A small segmentation model, trained from scratch.
Data: trained on aerial photos of the United States (SatlasPretrain), 101725 training examples, 21.4 epochs.
Rows from block 8, named by matrix and row number. Each number is 128 + 24 x the weight over its row's rms, rounded and kept within 0 to 255. All counts start at 0. Numbers have three digits each. After the name is the row's rms in percent of the matrix's.
# short0: shortcut pointwise conv (model.decb.0.0.short.0.weight, 256x512x1x1), inputs 148-221
short0.144 080:109150107109141109113109155139114120149134114137141174177142135152146173153147156119124159132145118119165133159158097136143152135175162107173150101192104152138123131164108124141164133139150153173139118120148115155113105099
short0.145 047:166082148101157165095164134157151111106155088153151065053132146143153111118142061147091112134143158091158097072138147140154118102058136127083174124065121153069125094081124148147119138169083148123137115122146137165093153109
short0.146 167:105146131187100133156108048118118171119084179082106123132082104087097113110087140097149117095094098174087125155041125112071119172122044129115084133110183077149118158136133098119110098075155053101090112110077111080183114203
short0.147 068:172096141103129149116148153149137118106126109134134082061136123128131099105134105144116091150126142113129133080138166139136113119063159152090132141068108140087130098101153160116102147148103146108130126156128150138121150105
short0.148 042:084165107158098121159143060141116163114121166076166121162133135090145145126086157112150100091089096178110157181094101092084132187149105103135082124129152092156094160170111096149151107091165082161082123132104103089143095174
short0.149 023:140147126118138116104095120134128124116131128146088139178127149113109123176155130155092162151129143158115114169101104108126111154109122091124123084138127099119113096124104130084102152148129086106122054124147114163118170125
short0.150 165:116136136177104130163120054120116178113087173076105113129083104085095117107090131098160117103095102176094133148048136108067117169109053139107088137102186083150121170138141103127120103083156053109088127120077114086184125202
short0.151 043:125133102161138120093110031118129126104118194120127115181099125133111130173125127135137172114116141125136097171056080120120134156141049113110128111134143119121121145116115123119128113102128074121111085089105129120152129187
short0.152 148:149112113077161125088146198138145080136168077175153141119179159177164142154164117157103154159165160082175120098196124147182138089138198126137170119150075172103134090116118160136146160175095194156171132142184142179068142060
short0.153 086:133127148161116148151137065117127162098117158092132076106107102112121094102103109127144121096094115150104107120065141115089116145078079135073109143085156100123131138107148128134108121095130066107093115111093117095174129173
short0.154 076:155110131081138141123148217140135107114142089151142108064167134165138123126149106155108102144139157095139125081199164127151127107070196137093159130085091151100121100103144150112127152162089184118147119154151150151092149063
short0.155 068:098143112129128119131090091122128127139137155112130147189117142133131163163137141112126170131129118136137128177098082140130139143194101103155130115190126126145124141162101108126158143124159109156123113111128128134130111132
short0.156 075:114139127174114138150120048116123172102103190095119094118102122104113103094103119121139121102102116152098107136058133103081107149090045131092102131088168088145119143119129115117123109088143055113101110113083120089182131199
short0.157 121:145118115080153120093136201137130089148171078174140141135176148178151153159162124149103151155157155090166137107206117147185141097151199119149176112153068175111133099122120147128139147167107197155176127137177132182069134064
short0.158 090:113151130181117116144113024108117151132106192091114128181094116101119135142110145125145161099104116168109128175045107122095121167162045112139093125145164101158125153143121103135120119095152051126101108098099109101176112201
short0.159 090:112145125178108133151108021125120175109104200086127118160083117108104128120107127115141150101097122161104107152047103123093128152133048121109105135116179094144123153133119098134130124096147049140095112098093105107168120206
short0.160 040:107164128152116110127117082132135153098128166096149113175132150135117162119127120137128137094104113163149102145102078116109171143140132103105133114132143126161109123131088090141166125140174089194122085113127082122142075182
short0.161 175:111143138188102132157117048122115174118093189080124119142085114091113124109099139116157124103101111170098130159026127109069128167120039129118094139116191088160133162144140112131131114084157031119094129118077119085192120219
short0.162 180:118139137185100129159118039122116178118096192080121129143085107093108124105097139114153124101100111171102130158031121113067128165119039133119088139117194092157132163142136108134125113084156030122091131114077119077191123216
short0.163 127:137124123077147124103135208137130078152162075174147146131174149167160148152163122152112147159157145088165136107203114138172128099156214114150169113161081174107124097123111146127141146172103202155162128128169127175081130059
short0.164 044:115151131124134106136139164133122113148130126139147174175136133129132146138121164135133144138119101135136174179158084111126156175170172110157141100162151143150096123176103122138129129139155129167131117110128100112140090111
short0.165 048:102148140171121123167120054120131168100098198105167093149122138120136132130120125134147178096101124156119113165069086136105129160120089110094129117110164117148111143137117079124143118119173063158095114102095113088169091197
short0.166 123:114141122174115134155119035138121175108100191076131129146087125089107123104096149108158120104107108169109122168040120114080134174117051135116101144120192098163130158145140102138144115088175041135091120115086116087186116224
short0.167 054:146117167119126149150155162113133126155156120127152147130153109163148117123144110170157212164136134117158115126147155146146137132164182153151153141148125145095166149085148169135138152151089157126158130140130173138119137116
short0.168 034:104138116150162138147106130142144150099142128115173103194146159161166148152160143153149192124134129124159123130144107152127184156174191106132154118152118144137158151145139122128192178132144122223164107132162126167136119162
short0.169 173:110134138180102138157122043121124177124096184073125123137083111089102116102096134108154125107098113171101122158033130118067128167114037135119088146106189085152130160133147113134124114080154032115094125112080125082188129218
short0.170 030:117155085141143140151103176151117132127109130093146172196136158157099155135107162136132171144132141138131136189132127168155175137154168132151123105170131120144137137138103129119175143133135124166160100128133152125134107151
short0.171 056:114147102091154107130113179144121110158142094138152169150151135164158178148153154143122143143140125118162134134163096133148146129177194088158158099180103169117120117144084127122154131164135173177147136114160123142106096105
short0.172 036:100152118115110097113093136127123128137119149109118161164156114101082163165131136142164140114103115158115158150114103093118157176165161105158152090172149138165094144147111123124133124144136116163117083110149098118136127141
short0.173 035:128133101102136113096126151105110085159150149155106134163167146116119152209147112133116188132144159138139124155159092128120132154165154106158148099190143143133128140158096119139136128123125132143139116088154111167124128116
short0.174 069:147130140091144130108152206117119098161159080168151141136165137180164140147162120166126163166152146101156128123195123147166135113159206133152166132160102162098133113129127160141125152168083185125151136125152156152099125085
short0.175 043:155126166114120152115142180106130096139149115156137120137174106173137127131141131151155188163126153110177125146164145161135120140173169136148142152166107145089150129116167150141125145137081149124164124118133161147133133106
short0.176 033:138117153148144174114145123155169152130172102120156105104142149144154092083138102163145146164113145112167124102121144160149131122076174148081139129109121136096150089099170122135134124146095164125149155165144160154115126135
short0.177 030:134139118129169126064130090154138074092160113102138095122141161161140157163139094177086159156108142099162095144124101166117146144143117111082167083112128156114149098170104110127162143165130140170167083129134097181140145101
short0.178 148:110137139177101128156118040122118172115100174081116115144090109089099117102099141117144130101091118168105118158040124114064130163115044133110097143107194086152133157142140110136128109088163053117085128110082115082190123205
short0.179 052:104134109126127102129100120119118138155122157109127166176117125101118167168111162108145129116136106141123155177124106110122133145178109098187111126187134119166118133149123122135131122114178131145116118132136124111131096133
short0.180 047:121161110123112100136143173138128109146128104147170180142155151154169174140150153141140102135145105109176171138198088122153115122156174112181135104165097153136085103174094101114136138140144187150148115120150106161107102069
short0.181 147:109139136184103129158123053117118178117095173090122110134096110088110111100092141108149118092088111166099120151044128106067117160116049127115088143104189091156125145137136111124119108085157052112087117112081114084185118213
short0.182 030:135123129125132088110113215124081108129087142125103144123152112116135142199090126106149089106143117114106178118161114125107100154143166095184083116134093086119106121162124159088100125103113145126121078102149109125139142123
short0.183 036:116149105167122116154113075147115149150114139096105144172120135110104168114096142096147110101090095130107128179112081105113168186148103125101110112119158102162095148167107087136155130108173119189086104101090099123167085139
short0.184 091:149113131092141134125137221130129099141157076161138127083159139157141127133159099151103126160163147096151137082211156138167125089126210141128151114132068160077123094101129164122116138157079187111167139142171151173072152072
short0.185 145:109141141181099125156113043121116176124093179085126120150086118097105125111098144114147129096089109159102124165038118110068129162123048131112097140115190087165133148142133105138130113092166047125089129108077120080191123211
short0.186 043:122139111118123114133093116118111129141113152133123162190130123124105152158104170109152131119119106142115157185140091120105119164188137088149121121173129125167111137167118112141136106110184126175110122097116102142141092112
short0.187 166:144119130073150119103139213131134080134157072174140134112169139166155139146163112144107119155159138090160137093221134136189128090135208122134158108141069161098118091117117143118131145165092215138161130147173136168070134041
short0.188 074:112135097106144112119106171134116120168126106140139192159135133149143159162147163114130128148155127130147156147172106137154149121184183108179151101184100136143113128158101126131151134140142177166150130133151121155099111073
short0.189 030:163123109116145121139104186160150109118124130103086133106112134146092070094120116137086108169163116125150154084179172159180146121123169167097152166089088137114166123104129172120092145095108182116131123149128154158104137105
short0.190 076:157113146102140124134133235131138108123144091142137122060162124151147121129146105148106108155162149092155124075197146145161121097095208138119160129118079156086129094114132163118107137153077175107150139147154137152076147067
short0.191 045:112139088110133109120122171146125131155150113147162157130135136144147163145127157106133108129141105130166157121185111118136124123146178105151129081170088151133108112166083103127140115131154159170131115114151096162095084101
short0.192 042:136099154150164134110142116103136078141130136101145118182122128157115102142142130179145207149109144138147122156106133131169123138178090125137138132148114124112146125093153174142136138137075104126144118109138175118122151146
short0.193 113:140127118095151113100146196129133097153167077170160147145183149171161143152162133161111155153157150092166125116195110146175131105162208120155170114171079174111132107121121137129150146172103184160169126123169127171083120076
short0.194 085:107137132191107131159132044127118177109089205081127115149104122093102128113109136118161139103086111174109110159050109113085127160123057123104098135103193101149118164137129094129127106087159035132097123100081112091190114217
short0.195 160:114143136182099132155122049121121174121088191072119118139085105091112116105094136114153127103095109175101125164038122115077128169125043134118092145110192085153125166138140105128117112085155027114089127110077123075195128219
short0.196 043:108134109130131129126132149118140120141122116115135143172144145136126167152143133143146175132155140137141113153161080125137143129152154097124160084189140141135112139152095114108165146142131136159155096117134101132118113143
short0.197 176:109142133185097124153125044122117174123093190079125125147088112091108127106094143109153120105101107169099128156034123111071131166125038122126086134113194081162123164142135105127128107080166035125093123117081113081190122216
short0.198 051:160124147158134148108153101136152117116130162118119124166125132135144104128152125167158224158127145150141101140119126155143131158170122143116134157137126143108155143082153151150126168141090106121146121109109165144157161141
short0.199 175:116142137187101127155128039120117173120087193079121123145085109093109122108100139106157125107098107172105128163031127109070126172120036133119087143111194086158126160143137104136126111084155028120088126116076120079192124216
short0.200 074:138128105101147115106134198132116098151143091165157168155173140149148170157151130141112149153161137100165135127188096130171136116166184109169166104172091167122134115127110148120152148160115175159159126120167119155094113083
short0.201 155:115137140186097138163128050121119172118093190074124124141085112089104120101099135116154137099101105171107124153042132117067126169121043136117088144112190086150127159135146115129120112084151033116088122116075122080194130220
short0.202 051:122123105120144090122134161134110112157142108130150176162146132154137169176134146152121149147137119130160142158150095117137134129165169093160148092189132140113111124152095122130160132147113146181144101110159106138103099102
short0.203 060:106129120169116110165115044126127166106100210091140104153108113099103128126113129121167138095090113169100108177055098121095129173137078105109104122108191105140109158127130093118129101110162054129100122097082107084184106206
short0.204 047:109135129166130133141118049149125163111113194069156084179090136129125118143110114134143171104101142174123112174044104126099130175131067118089126123114189128125126164132140103113143124110137049151089099102079126101181113206
short0.205 036:115158120132099113131117070112108153127124170102112132193135113134078155142109124149166168114115117145124120176094080134107166165178119087121140110183154137159146160139123101127151118143150091160141107080116120122145115173
short0.206 138:145115136077155132102143197138141087146168082168147135134174149170159133149164114159114175157159162092169119102195128155176135097157201124144180122162086177096141100104124162134140159178087189143175133137168148173080135071
short0.207 079:103150119173118112158106049140122180108092197079128119146099125097097144098100151106149117101095099173115130162058101123091159170128064112126106126130182092160116167143117089141149108087165046152090121098084088093173095202
short0.208 139:142122124077156122097136215133131081143167072168141141127175145172157139148161122155113152160154150094167129109210122148176134093155215124149169109156069172095131099119119145123138148166097207147171126138180136175077134056
short0.209 037:096140076128115102112116120101109118138119109142134145176153130141118150186152126122112135131128135120136118152126063094123112157156127097143156101140141152139107108149105104149162114139146118150129108075143091120131098124
short0.210 043:161110143149132169144142090149154118100136134089134103142116135125142108114145124165173225158115155136135095145112136146112150148141117146081129172121148122114167150096185134165167172128119109133152129112124161129156135174
short0.211 071:111138105167110122131121037127115154118110187102119114159092122104112142137095145127143117100093111171099123174055110106095124161126050104113104130098174096161120143144111091128127112098170048136098105110082108100174118195
short0.212 064:108140095174114145144130035155144164100101188077141110162112144115106112102121142120152152105102126159109121177057103122083149168137048134101114154125171096173128162138135106139159117097181045149096106119089122086175122199
short0.213 164:111139136182100131162116046124121179118092189077124122143083111091101124102093144112151132100100107171094126159034132115067127164120045133115090146113187088157135164142145107132127115085158042116086128116083126083187125216
short0.214 048:112130115165150146118148028140142155087109185102138089136115137122127112098132116139149203117089130140137089156070134135104143138122086154092119154101174108130141128127163106142155131134155064145121104134102130103174123180
short0.215 132:112144125185109127152122044126124168119089189083117121149092118097105127111101154114152118099096110170098125170028121117073125161116048123112095137110184087163132157151140097135129109089168042131092123116086112092188122218
short0.216 114:118139128177113132138125031121116167112097199082118119150091117094113134107105137118142130105098118168113133164034115112080133163123046121105100140109184093165129150142137099140135110091173033138088124112081113094178115217
short0.217 033:162092133114134170098140100151120096117125110118132119136111131116133092105146126146150230149140146167147124167107152163111132163145127174137132145174122143119184138120148159171139151132117088146152131123119147136143140137
short0.218 078:118135129170112141136133022130132156107110191079133091141107122108105117106125128138132165100104136152112111160041130115087126155110044132085110149104171106138134145122152128144139137093155034135104121116101128100183132200
short0.219 150:145119127077156122105139212135141077144165075172142144126176148172150136152166118156112149153151147086162134104212123147187125096156207119140167111162069167096132106114117154128136152172095204143166127141171143175079129054
short0.220 037:094138095127115121119101135106129093121126126120108128188126133132116146189117124137132137118131150142140140153115056118117122147158139074161156114160120125137118137170095104146153135126154106153132111083139116131133130144
short0.221 063:115136120099133114108117188121111103165143095154137180158150137151143170152136142137139118135149126130171147129173107121158139133178186098184147099183102151130116128156086120117143137137125180180148130112157116150096102091
short0.222 030:115135105125136113117072136150136128158128127067069153188095148149072157113130123123162221169161139156141135153110138157122141139178154147172153106181144108139168161134154131123189142120136135162126115158119115122113153139
short0.223 031:123162124144104100108126096120105145127144127116084116182118109103074140205111137121130156101095119157093163154124126092106130181154098092136129136153149125117124147152093125136130135122144105127132082107126130142141113161
short0.224 031:151112144127107158136158126096116094159144146111140150145107092135137126126146152127166176158133106158140153147100154140106116168174075157114155132153129109116145154119179165128124145101092093120154110137125150094145166158
short0.225 031:095155128121105125128096161113078117174125154125107143148115085115095160174081138108153132091129098130107174186143106113097127187175106085165140118135155140125121133169083140138103090127122105088133076084085112128136107120