config.toml
model = "segmentation model"
dataset = "aerial photos of the United States (SatlasPretrain)"
train_examples = 101725
image_size = 48
crop_scale_min = 1
horizontal_flip = false
num_classes = 8
arch = "unet"
norm = "groupnorm"
activation = "silu"
weight_standardization = false
pixel_unshuffle = 2
widths = [64, 128, 256, 256]
blocks_per_level = 2
block = "sep"
attention = false
upsampling = "nearest_conv"
init = "torch_default"
residual_init = "zero_last"
optimizer = "adamw"
lr = 0.004
beta1 = 0.95
beta2 = 0.98
eps = 1e-08
steps = 34000
batch_size = 64
epochs = 21.4
lr_schedule = "cosine"
final_lr_fraction = 0.01
warmup_steps = 1020
weight_decay = 0.01
Rows from block 7, named by matrix and row number. Rows with one number belong to one channel. Each number is 128 + 24 x the weight over its row's rms, rounded and kept within 0 to 255. All counts start at 0. After the name is the row's rms in percent of the matrix's.
# convs1: first pointwise conv (model.mid.1.convs.1.weight, 256x256x1x1), inputs 0-127
# convs3: second pointwise conv (model.mid.1.convs.3.weight, 256x256x1x1, transposed), outputs 0-127
convs1.120 097 [119 142 135  88 131 153 112 102 172 114 135 153 104 130 134 162 136 171 130 124 124 133  97 168  80 134 124 121 130 116 161 148 117 111 117 164 121 163 170 139 160 168 141 160 110 104 134 121 153 162 122 158 134 117 102  91 121 105  98  82 124 131 162  65 113 138 115 101 121  88 114  80 131 150 128 126 137 168 172 124 170 139 126 114 131 152  92 167 136 159  92  91 106  98 150 104 143 148 149 155 160 108 130 160 169 131 156 121  95 116 121 112  82  94 152 121 122 157 121 170 144  82 140 147 126 142 185 168]
convs3.120 036 [121  81  92 147 139 137 142 163 144 122 119 151 115 150 132 105 119 116  97 162 136 124  71 147 139 107 117  86 156 137 111 152 105 106 116  80 136 139 134 118 159 115 104 157 102 131 109 155 136 111 133 139 107 112 108 160 133 139 149 154 141 148 146 130  81 128 137 113 130 121 153 123 108 120 119 130 140 115  84 121 166 155  94 120 157  88 153 100 165 134 100  78 181 146 146 151 135 102  90 152 153 130 177  96 115 142 100 156 152 148 126 134 112 125 159 115 154 139  96 111 107 128 124 102 156  94 137 126]
convs1.121 097 [108 137 132 106  95 136 128 150 157 143 109  95 121 139 139 125 142 141 113 128 155 126 146 179  88 173 115  96 125 155 110 130 135 165 134  97 100 133 134 102 168 124  91 147 113 123 158 155 140 104 158 128 146 113 147  93 172 119 163 120 142 174  93 132 149 173 104 137 171 128 123 144 152 107 183 158 143 137 134 162 161 166 130 143 163 163 146 108 143 118 145 121 165 120  98  92 108 129 100 155 151  99 105  83 149 149 125  77 129 135 111 124 142  90  88 120  87 140 141 175 132 138 131 132 120 124 145 124]
convs3.121 027 [131 159 154 102 134  98 135  84  98 124 133 100 120 110 129 156 133  97 124 109 117 134 174 116 157 139  93 151 103 102 140 106 143 155 143 156 122 110 128 130  93 140 164  96 154 139 158 133 127 131 152 154 145 142 149  76 135 139  89 124  99 111  98 128 177 134 137 127 119 123 114 126 110 140 132 117 109 165 149 110 121  93 145 104 103 176  88 158  66 134 142 189  72 111 113 102 141 151 139 120  92 133  93 161 118 127 143 106  99 101 116 102 142 140 104 145 102 125 161 148 133 105 134 165 105 155 137 122]
convs1.122 094 [118 148 135 155 173 115 131  84 114  99  91 103 100 139 110 166  96 126 156 128 132  80 110 125 138 114 105 115 172  88 129  93 125 152 144 136  93 130 111 146 123 108 142  76 151 123 157  82 125 174 101  88  92 138 100 129 142 130 100 150 106 120 125 121  95 138 124 171 121 158  80 119 153 116 106 135 133 129 163 102 102 130 156 141 113 101 102 124 137 141 140 172 116 144 113 150 140 143 153  93 144 135 141 130 118 145 133 170 146 107  92 168  84 138 118 132 141 118 130 147 118 121 123 139 146 100 143 141]
convs3.122 113 [105  98  95 156 121 146 133 144 154 110 102 152 131 154 145 138 120 161 147 152 156 144  97 155 107  98 165  98 156 148 101 160 100 102 110 101 114 148 148 104 156 119  98 146  97 149  97 110 120 100 126 104 100 107 101 161 113 140 159 127 113 153 143 110 106  98 148 102 106 101 157 153 152  99 104 111 160 103  99 162 119 118  98 137 160 114 158 106 157 144  96 114 143 152 155 158 146  98  97 125 158 142 158  98 136 148 100 144 156 147 111 151 101 101 155 104 113 150  97 140 102 124 107 117 157  99 151 115]
convs1.123 120 [156 138 155 111 175 146 117 169 140 118 118 153 165 101 125 126 121 162 106 150 128 122 151 138 176 143 109 148 155 129 164  84 120 155 117 123 120 156 152  94 162 165 163 171 111 103 102 131  69 102 138 117 168 114 116 116 124 119  76 131 111 150  98 165 116  78 128 147 120 174 132  88 116 161 136  86 128 144 145 166 104 133 113 142 121 118 153 124 132 132 150 143  83  94 121 186 114 102 159  94 116 129 131 136 129 120 105 152 124  96 117 148 135 155 147 123 161 106  89 117 119  93 147 143 163 133 120 138]
convs3.123 189 [151 156 158  99 148 105 128 116 105 146 156 105 116 105 112 123 127 101 105 106 101 110 157 102 152 157  99 158  97 110 158  98 152 156 144 158 149 109 106 150 101 142 156 109 156 106 156 148 150 157 137 152 156 148 155  99 149 118 100 141 145 103 105 150 155 158 103 154 150 157 100 101 105 155 150 150  99 156 157 100 146 141 154 110  97 146  98 150 103 111 158 146 105 105 102  99 112 158 157 140 103 117  99 158 110 110 156 106 103 108 151 101 158 158 100 151 149 106 158 114 157 119 150 151 100 156 105 138]
convs1.124 104 [166 108 115 141 161 141 134 144 136 135 139 168 179 148 131  93 112 115 128 167 118 136 113 109 166 138 152 105 137 111 124  68  95 173 113 115  96 113 125 125 106 116 124 135 125 123  75 145 111 142 150 137 157 132 133 157  91 141 109 151 127 139  98 143  97 109 151 141 131 162 134  91 124 175 144 118 108 121 115 131  93 118 127 109  98 116 168 138 152 112 129 155 130 113 112 181 133 114 151 120 137 150 123 117  99 138 154 181 155 101 105 110 151 180 147 155 139 107 122 125 113 159 150  99 130 165 165 111]
convs3.124 078 [143 157 169  98 135 101 120 113 109 140 154 107 125 107 119 129 126 103 119 105 102 119 166 102 147 166 103 165  81 117 165  94 150 153 140 165 141 116 112 146  91 140 158 108 160 111 153 136 139 151 129 143 155 145 158  94 142 120  98 129 136 105 105 139 164 155 105 151 141 152  98 111 105 152 144 142  97 159 162  94 129 130 158 122  87 151  93 146 101 117 166 151  99 108 104  98 118 161 163 128 101 121  91 161 121 114 159 104 103 112 136  98 158 155  96 147 133 111 160 124 159 125 143 154 100 154 111 134]
convs1.125 095 [ 99 141 150 142  74 100 128 141 146 156 130 108 105 115 111 118 146  97 104  81 121 120 149 120 105 110 102 137 114 146 121 161 122 102 135 131 171 157 127 132 151  88 118 116 148 137 180 131 175 154 145 146 153 137 118  84 154 102 118 117 126 109 140 124 155 175 101 141 132 102 143 143 104  91 122 174 130 170 117 138 134 134 120 141 164 172 106 151 105 149 107  85 150 159 103  95 106 106 149 186 141  89  81 157 106 100 140  97 119 140 134  91  99  70 127 103 122 115 142 150 116 111 128  95 132 115 123 133]
convs3.125 048 [130 165 165 106 135  84 138 118 117 124 140 110 121 113 129 134 125  98 107 111 117 129 174 114 161 166 101 151 106 123 153  85 140 148 132 152 115 121 128 133  69 140 160  80 150 134 162 139 140 150 147 147 147 134 141  83 156 145 102 137 116 120  87 131 181 153 133 140 128 132 110 115 103 146 132 127 104 177 159 108 137 104 147 108  88 153  96 135  98 140 151 154  60 100 115 100 128 161 155 142  59 134  85 156 112 127 146  94 104 102 132  86 140 142 104 134 118 128 165 127 137 109 138 163 105 151 127 123]
convs1.126 101 [109 133 110 140 165 148 114 106 123 120 130 160 135 105 100 150 169 140 119  94 146 145 148 132 130 162 143 117 107 130 128 145 118 161 147 113 126 144 144 114 186  93 146 141 101 144 107  74 159 102 151 135 157 142 114 132 117 106 104  61 140  69 127 117 133  90 115 124 126  84 116 111 121  83 158 162 102 111 115 125 152 127 118 127 150 131  84 138 159 158 147 110  97 159 108  98 110 140 135 113 141  92 101  98 136 132 167 142 153 114 106  94 117 148 133 152  84 165 146 165 123 102 122 151 136 153  99 144]
convs3.126 062 [142 144 134 120 165  98 145 140 110 135 139 101 107 109 123 133 124  92  70 136 110 123 162 122 177 168  91 142 108 103 148 109 136 144 135 135 139 109 111 138  96 127 159  96 147 114 163 166 145 143 151 182 137 125 168 106 151 139  97 171 140 117  96 136 160 159 118 136 160 147 126  99  90 142 142 132 108 168 125  89 167 140 148 108 101 147 101 164 116 126 131 149  78 111 115 108 125 148 128 157 104 107  98 140  97 122 130 104 109 113 147  86 153 152 121 139 151 122 135 112 147 102 151 174 122 142 121 139]
convs1.127 112 [141 124 155 132 103 111 155 118 135  95 165 115  91 144 125  91 127  94 150 149 135 150 137 103 126 114 132 146 151 125  95 104 150  94  94 132 162  81 136  89  93 146 130 123  99 120 142 130 142 137 134 110 124 141 119 177 119 171 120 168 100 158 125 104 131 123 156 129 157 164 134 126 131 174  99 135 125 149 102 147 128 139 139 110  89  89 156  95 120 107 108 137 126 116 114 149 115 160  68 108 131 173 133 110  96 130  98 137 112 156 165 155 132 140 167 167 141 144 176 133  88 132 122 108 105 125 124 150]
convs3.127 132 [110  98  96 157 116 152 130 134 149 114 106 151 132 150 141 132 128 164 144 146 151 141  93 154 100  98 163  95 161 141  99 166 106 104 116  97 114 142 145 110 164 124  92 152  89 143  96 113 117 103 123 107 104 111 100 166 112 136 164 123 117 151 148 115  91  91 141 107 109 102 156 152 151 105 110 113 154  95 100 159 122 121 102 138 166 114 168 109 156 140  97 115 156 149 154 159 140  91  97 124 166 138 164  96 138 142 100 143 152 143 115 155 100  96 156 107 111 146  96 135 104 127 111 108 154 101 140 121]
convs1.128 092 [111 158 165 102 165 117 153 104 162 150  91 126 151 121 132 117 137 112 112 112 112 121 132 153 154 156 110 152 146  82 136 115 141 119 118 113 115 112 127 134 137 141  94 147 103  89 135 117  78 112 131 178 138 101 111 149 148 152  78 138 116 177 129 172 133 100 108 107 130 121 159  83 120 164 132 100 142 105 150 143  89 129 153 144 108 156 118 134 167 168 130 149 101 131 160 133 160 122 158  84 121 107 144 164 118  88 117 156 150 135 102 136 153 143 123 110 149 123 142 147 155  98 144 132 142 128 165 150]
convs3.128 117 [151 156 161 101 141 100 129 114 107 140 154 102 118 104 118 131 129  94 109 105 103 118 160 106 152 158  97 158 100 111 158  97 150 158 139 160 143 111 109 146  96 146 160 107 159 111 156 144 142 154 134 149 156 143 156 100 152 123  96 135 138 106 102 143 162 158 104 152 145 153 101 107 102 152 148 141  99 161 159  92 138 129 156 116  96 153  96 153 102 115 161 152 100 106 105 100 115 162 160 136  96 121  97 158 114 115 154 104 101 107 143  99 156 156  98 147 137 109 157 122 156 117 149 159  99 158 107 135]
convs1.129 103 [166  88 165 139  96 110 138 112 150 135 158 131 152 139 124 128 143 110 137 186  99 111 152 119 151 130  95 156 131 108  99  98  86 142 140 150  97  97  95 115 114  98  99 116 114 116  91 138 113 157 125 116  92  98 124 126 105 118  91 169 123 129  94 169 136 104 145 110 112 128  73 138 105 175 122  73 154 166 107 159 128  89 126 149  93 137 106  99 160 134  99 115 172  85 129 139 112 122 143  92 149 116 141 172 119 120 108 112 143 150 123 163 166 152 142 101 159 167 104 137 120 141 159 151 112 152 134 132]
convs3.129 123 [105  94  95 161 129 145 128 153 155 113  98 155 130 162 142 120 120 143 136 166 158 129  96 161 118  97 144  88 155 145  94 156  99  95 114  95 125 153 143 100 156 101 102 152  92 139 100 128 127 104 117 115  98 105 103 162 119 123 154 141 128 156 145 125 101 105 145  97 115 103 164 151 141 101 104 114 155 107  91 148 125 134  95 139 154 108 155 105 157 134  90 107 151 158 158 161 145  97  93 129 149 133 155  94 130 150  93 156 156 155 123 152  99 104 163  97 125 151  93 132  98 140 110 110 162 102 148 127]
convs1.130 098 [ 89 135 109 117  90 147 148 122 136 161 130 123 125  95  88 117 126 123 159 110 145 158 130 160  72 116 126 127  82 157 124 176 147 149 127  93 141 110 114 116 136  95 137 127 156 113 139 149 128 154 132 142 122 155 176 108 168 112 159 100 144 102 138  90 158 133 151 126 169 129 109 124  88 130 174 156 139  85 118  98 146 126 156 161 138 179 107 164  77 135 167 135 162 125 162  92 134 125 135 157 121  93 108 120 120 163 111  79 115 144 132 121 133  78  90 142 102 143 114 143 103  85 107 160 110 126 144 162]
convs3.130 023 [108 113  97 143  91 134 155 106 133 102 103 124 143 138 134 145 132 186 199 126 165 146 101 141 102 108 170  93 162 127 125 133 119 102 126  95  96 134 143 120 143 150 123 122 114 151  89  97  93 107 146 111 117 132 108 141 123 151 127 104  87 142 139 113 124 101 151 122 100 103 141 160 143 115 109 126 167 116 112 163  85  71 128 120 151 139 164 125 119 159  97 151 144 112 145 154 123 102 109 135 154 164 163  96 146 134 121 126 138 107 102 134  94 114 141 105  80 147  99 155  90 119 131 130 149 108 143 127]
convs1.131 096 [128 142 136 137 160 141 131  94 109 161  99  84 128 147 159 148  91  95 181 116 127 169 143 112  85 104 148 120 131 129 125 147 119 172 169 162 150 165 119 155 173 101  92 143 109 123 128 107 170 166 129 136 131 118 131 137 144  71 147  98 163 115 115 114 152 101 106 100 117 113  91 105 114 110 107 104 153 125 152 120 178 176 135 124 161 132 104 150 133 115 114 113 143 173 137 106 140 137 144 140 115 151 114 131 177 110 147 136  81 109 125 143 114 108 138 143  52 156  98 157 126 138 146 159 133 162 108 148]
convs3.131 025 [169 145 161  90 140 130  84 165 107 156 165 129 131 103  94 112 114 111 138 119 124  98 147 103 130 127 114 179 104 125 147 113 135 157 125 179 155 116 117 136 136 100 134 150 137 112 140 123 130 153 112 134 151 131 135 121 132 103 126 133 169 103 123 125 130 135 109 137 141 151  95 118 130 143 160 149 111 129 180 117 154 163 152 144  95  98 104 132 130  93 187  74 157 137 102  86 125 156 164 111 113  91 113 153 146 112 160 139 112 157 161 141 154 172 115 152 162  97 169 103 142 166 136 116  84 155 106 126]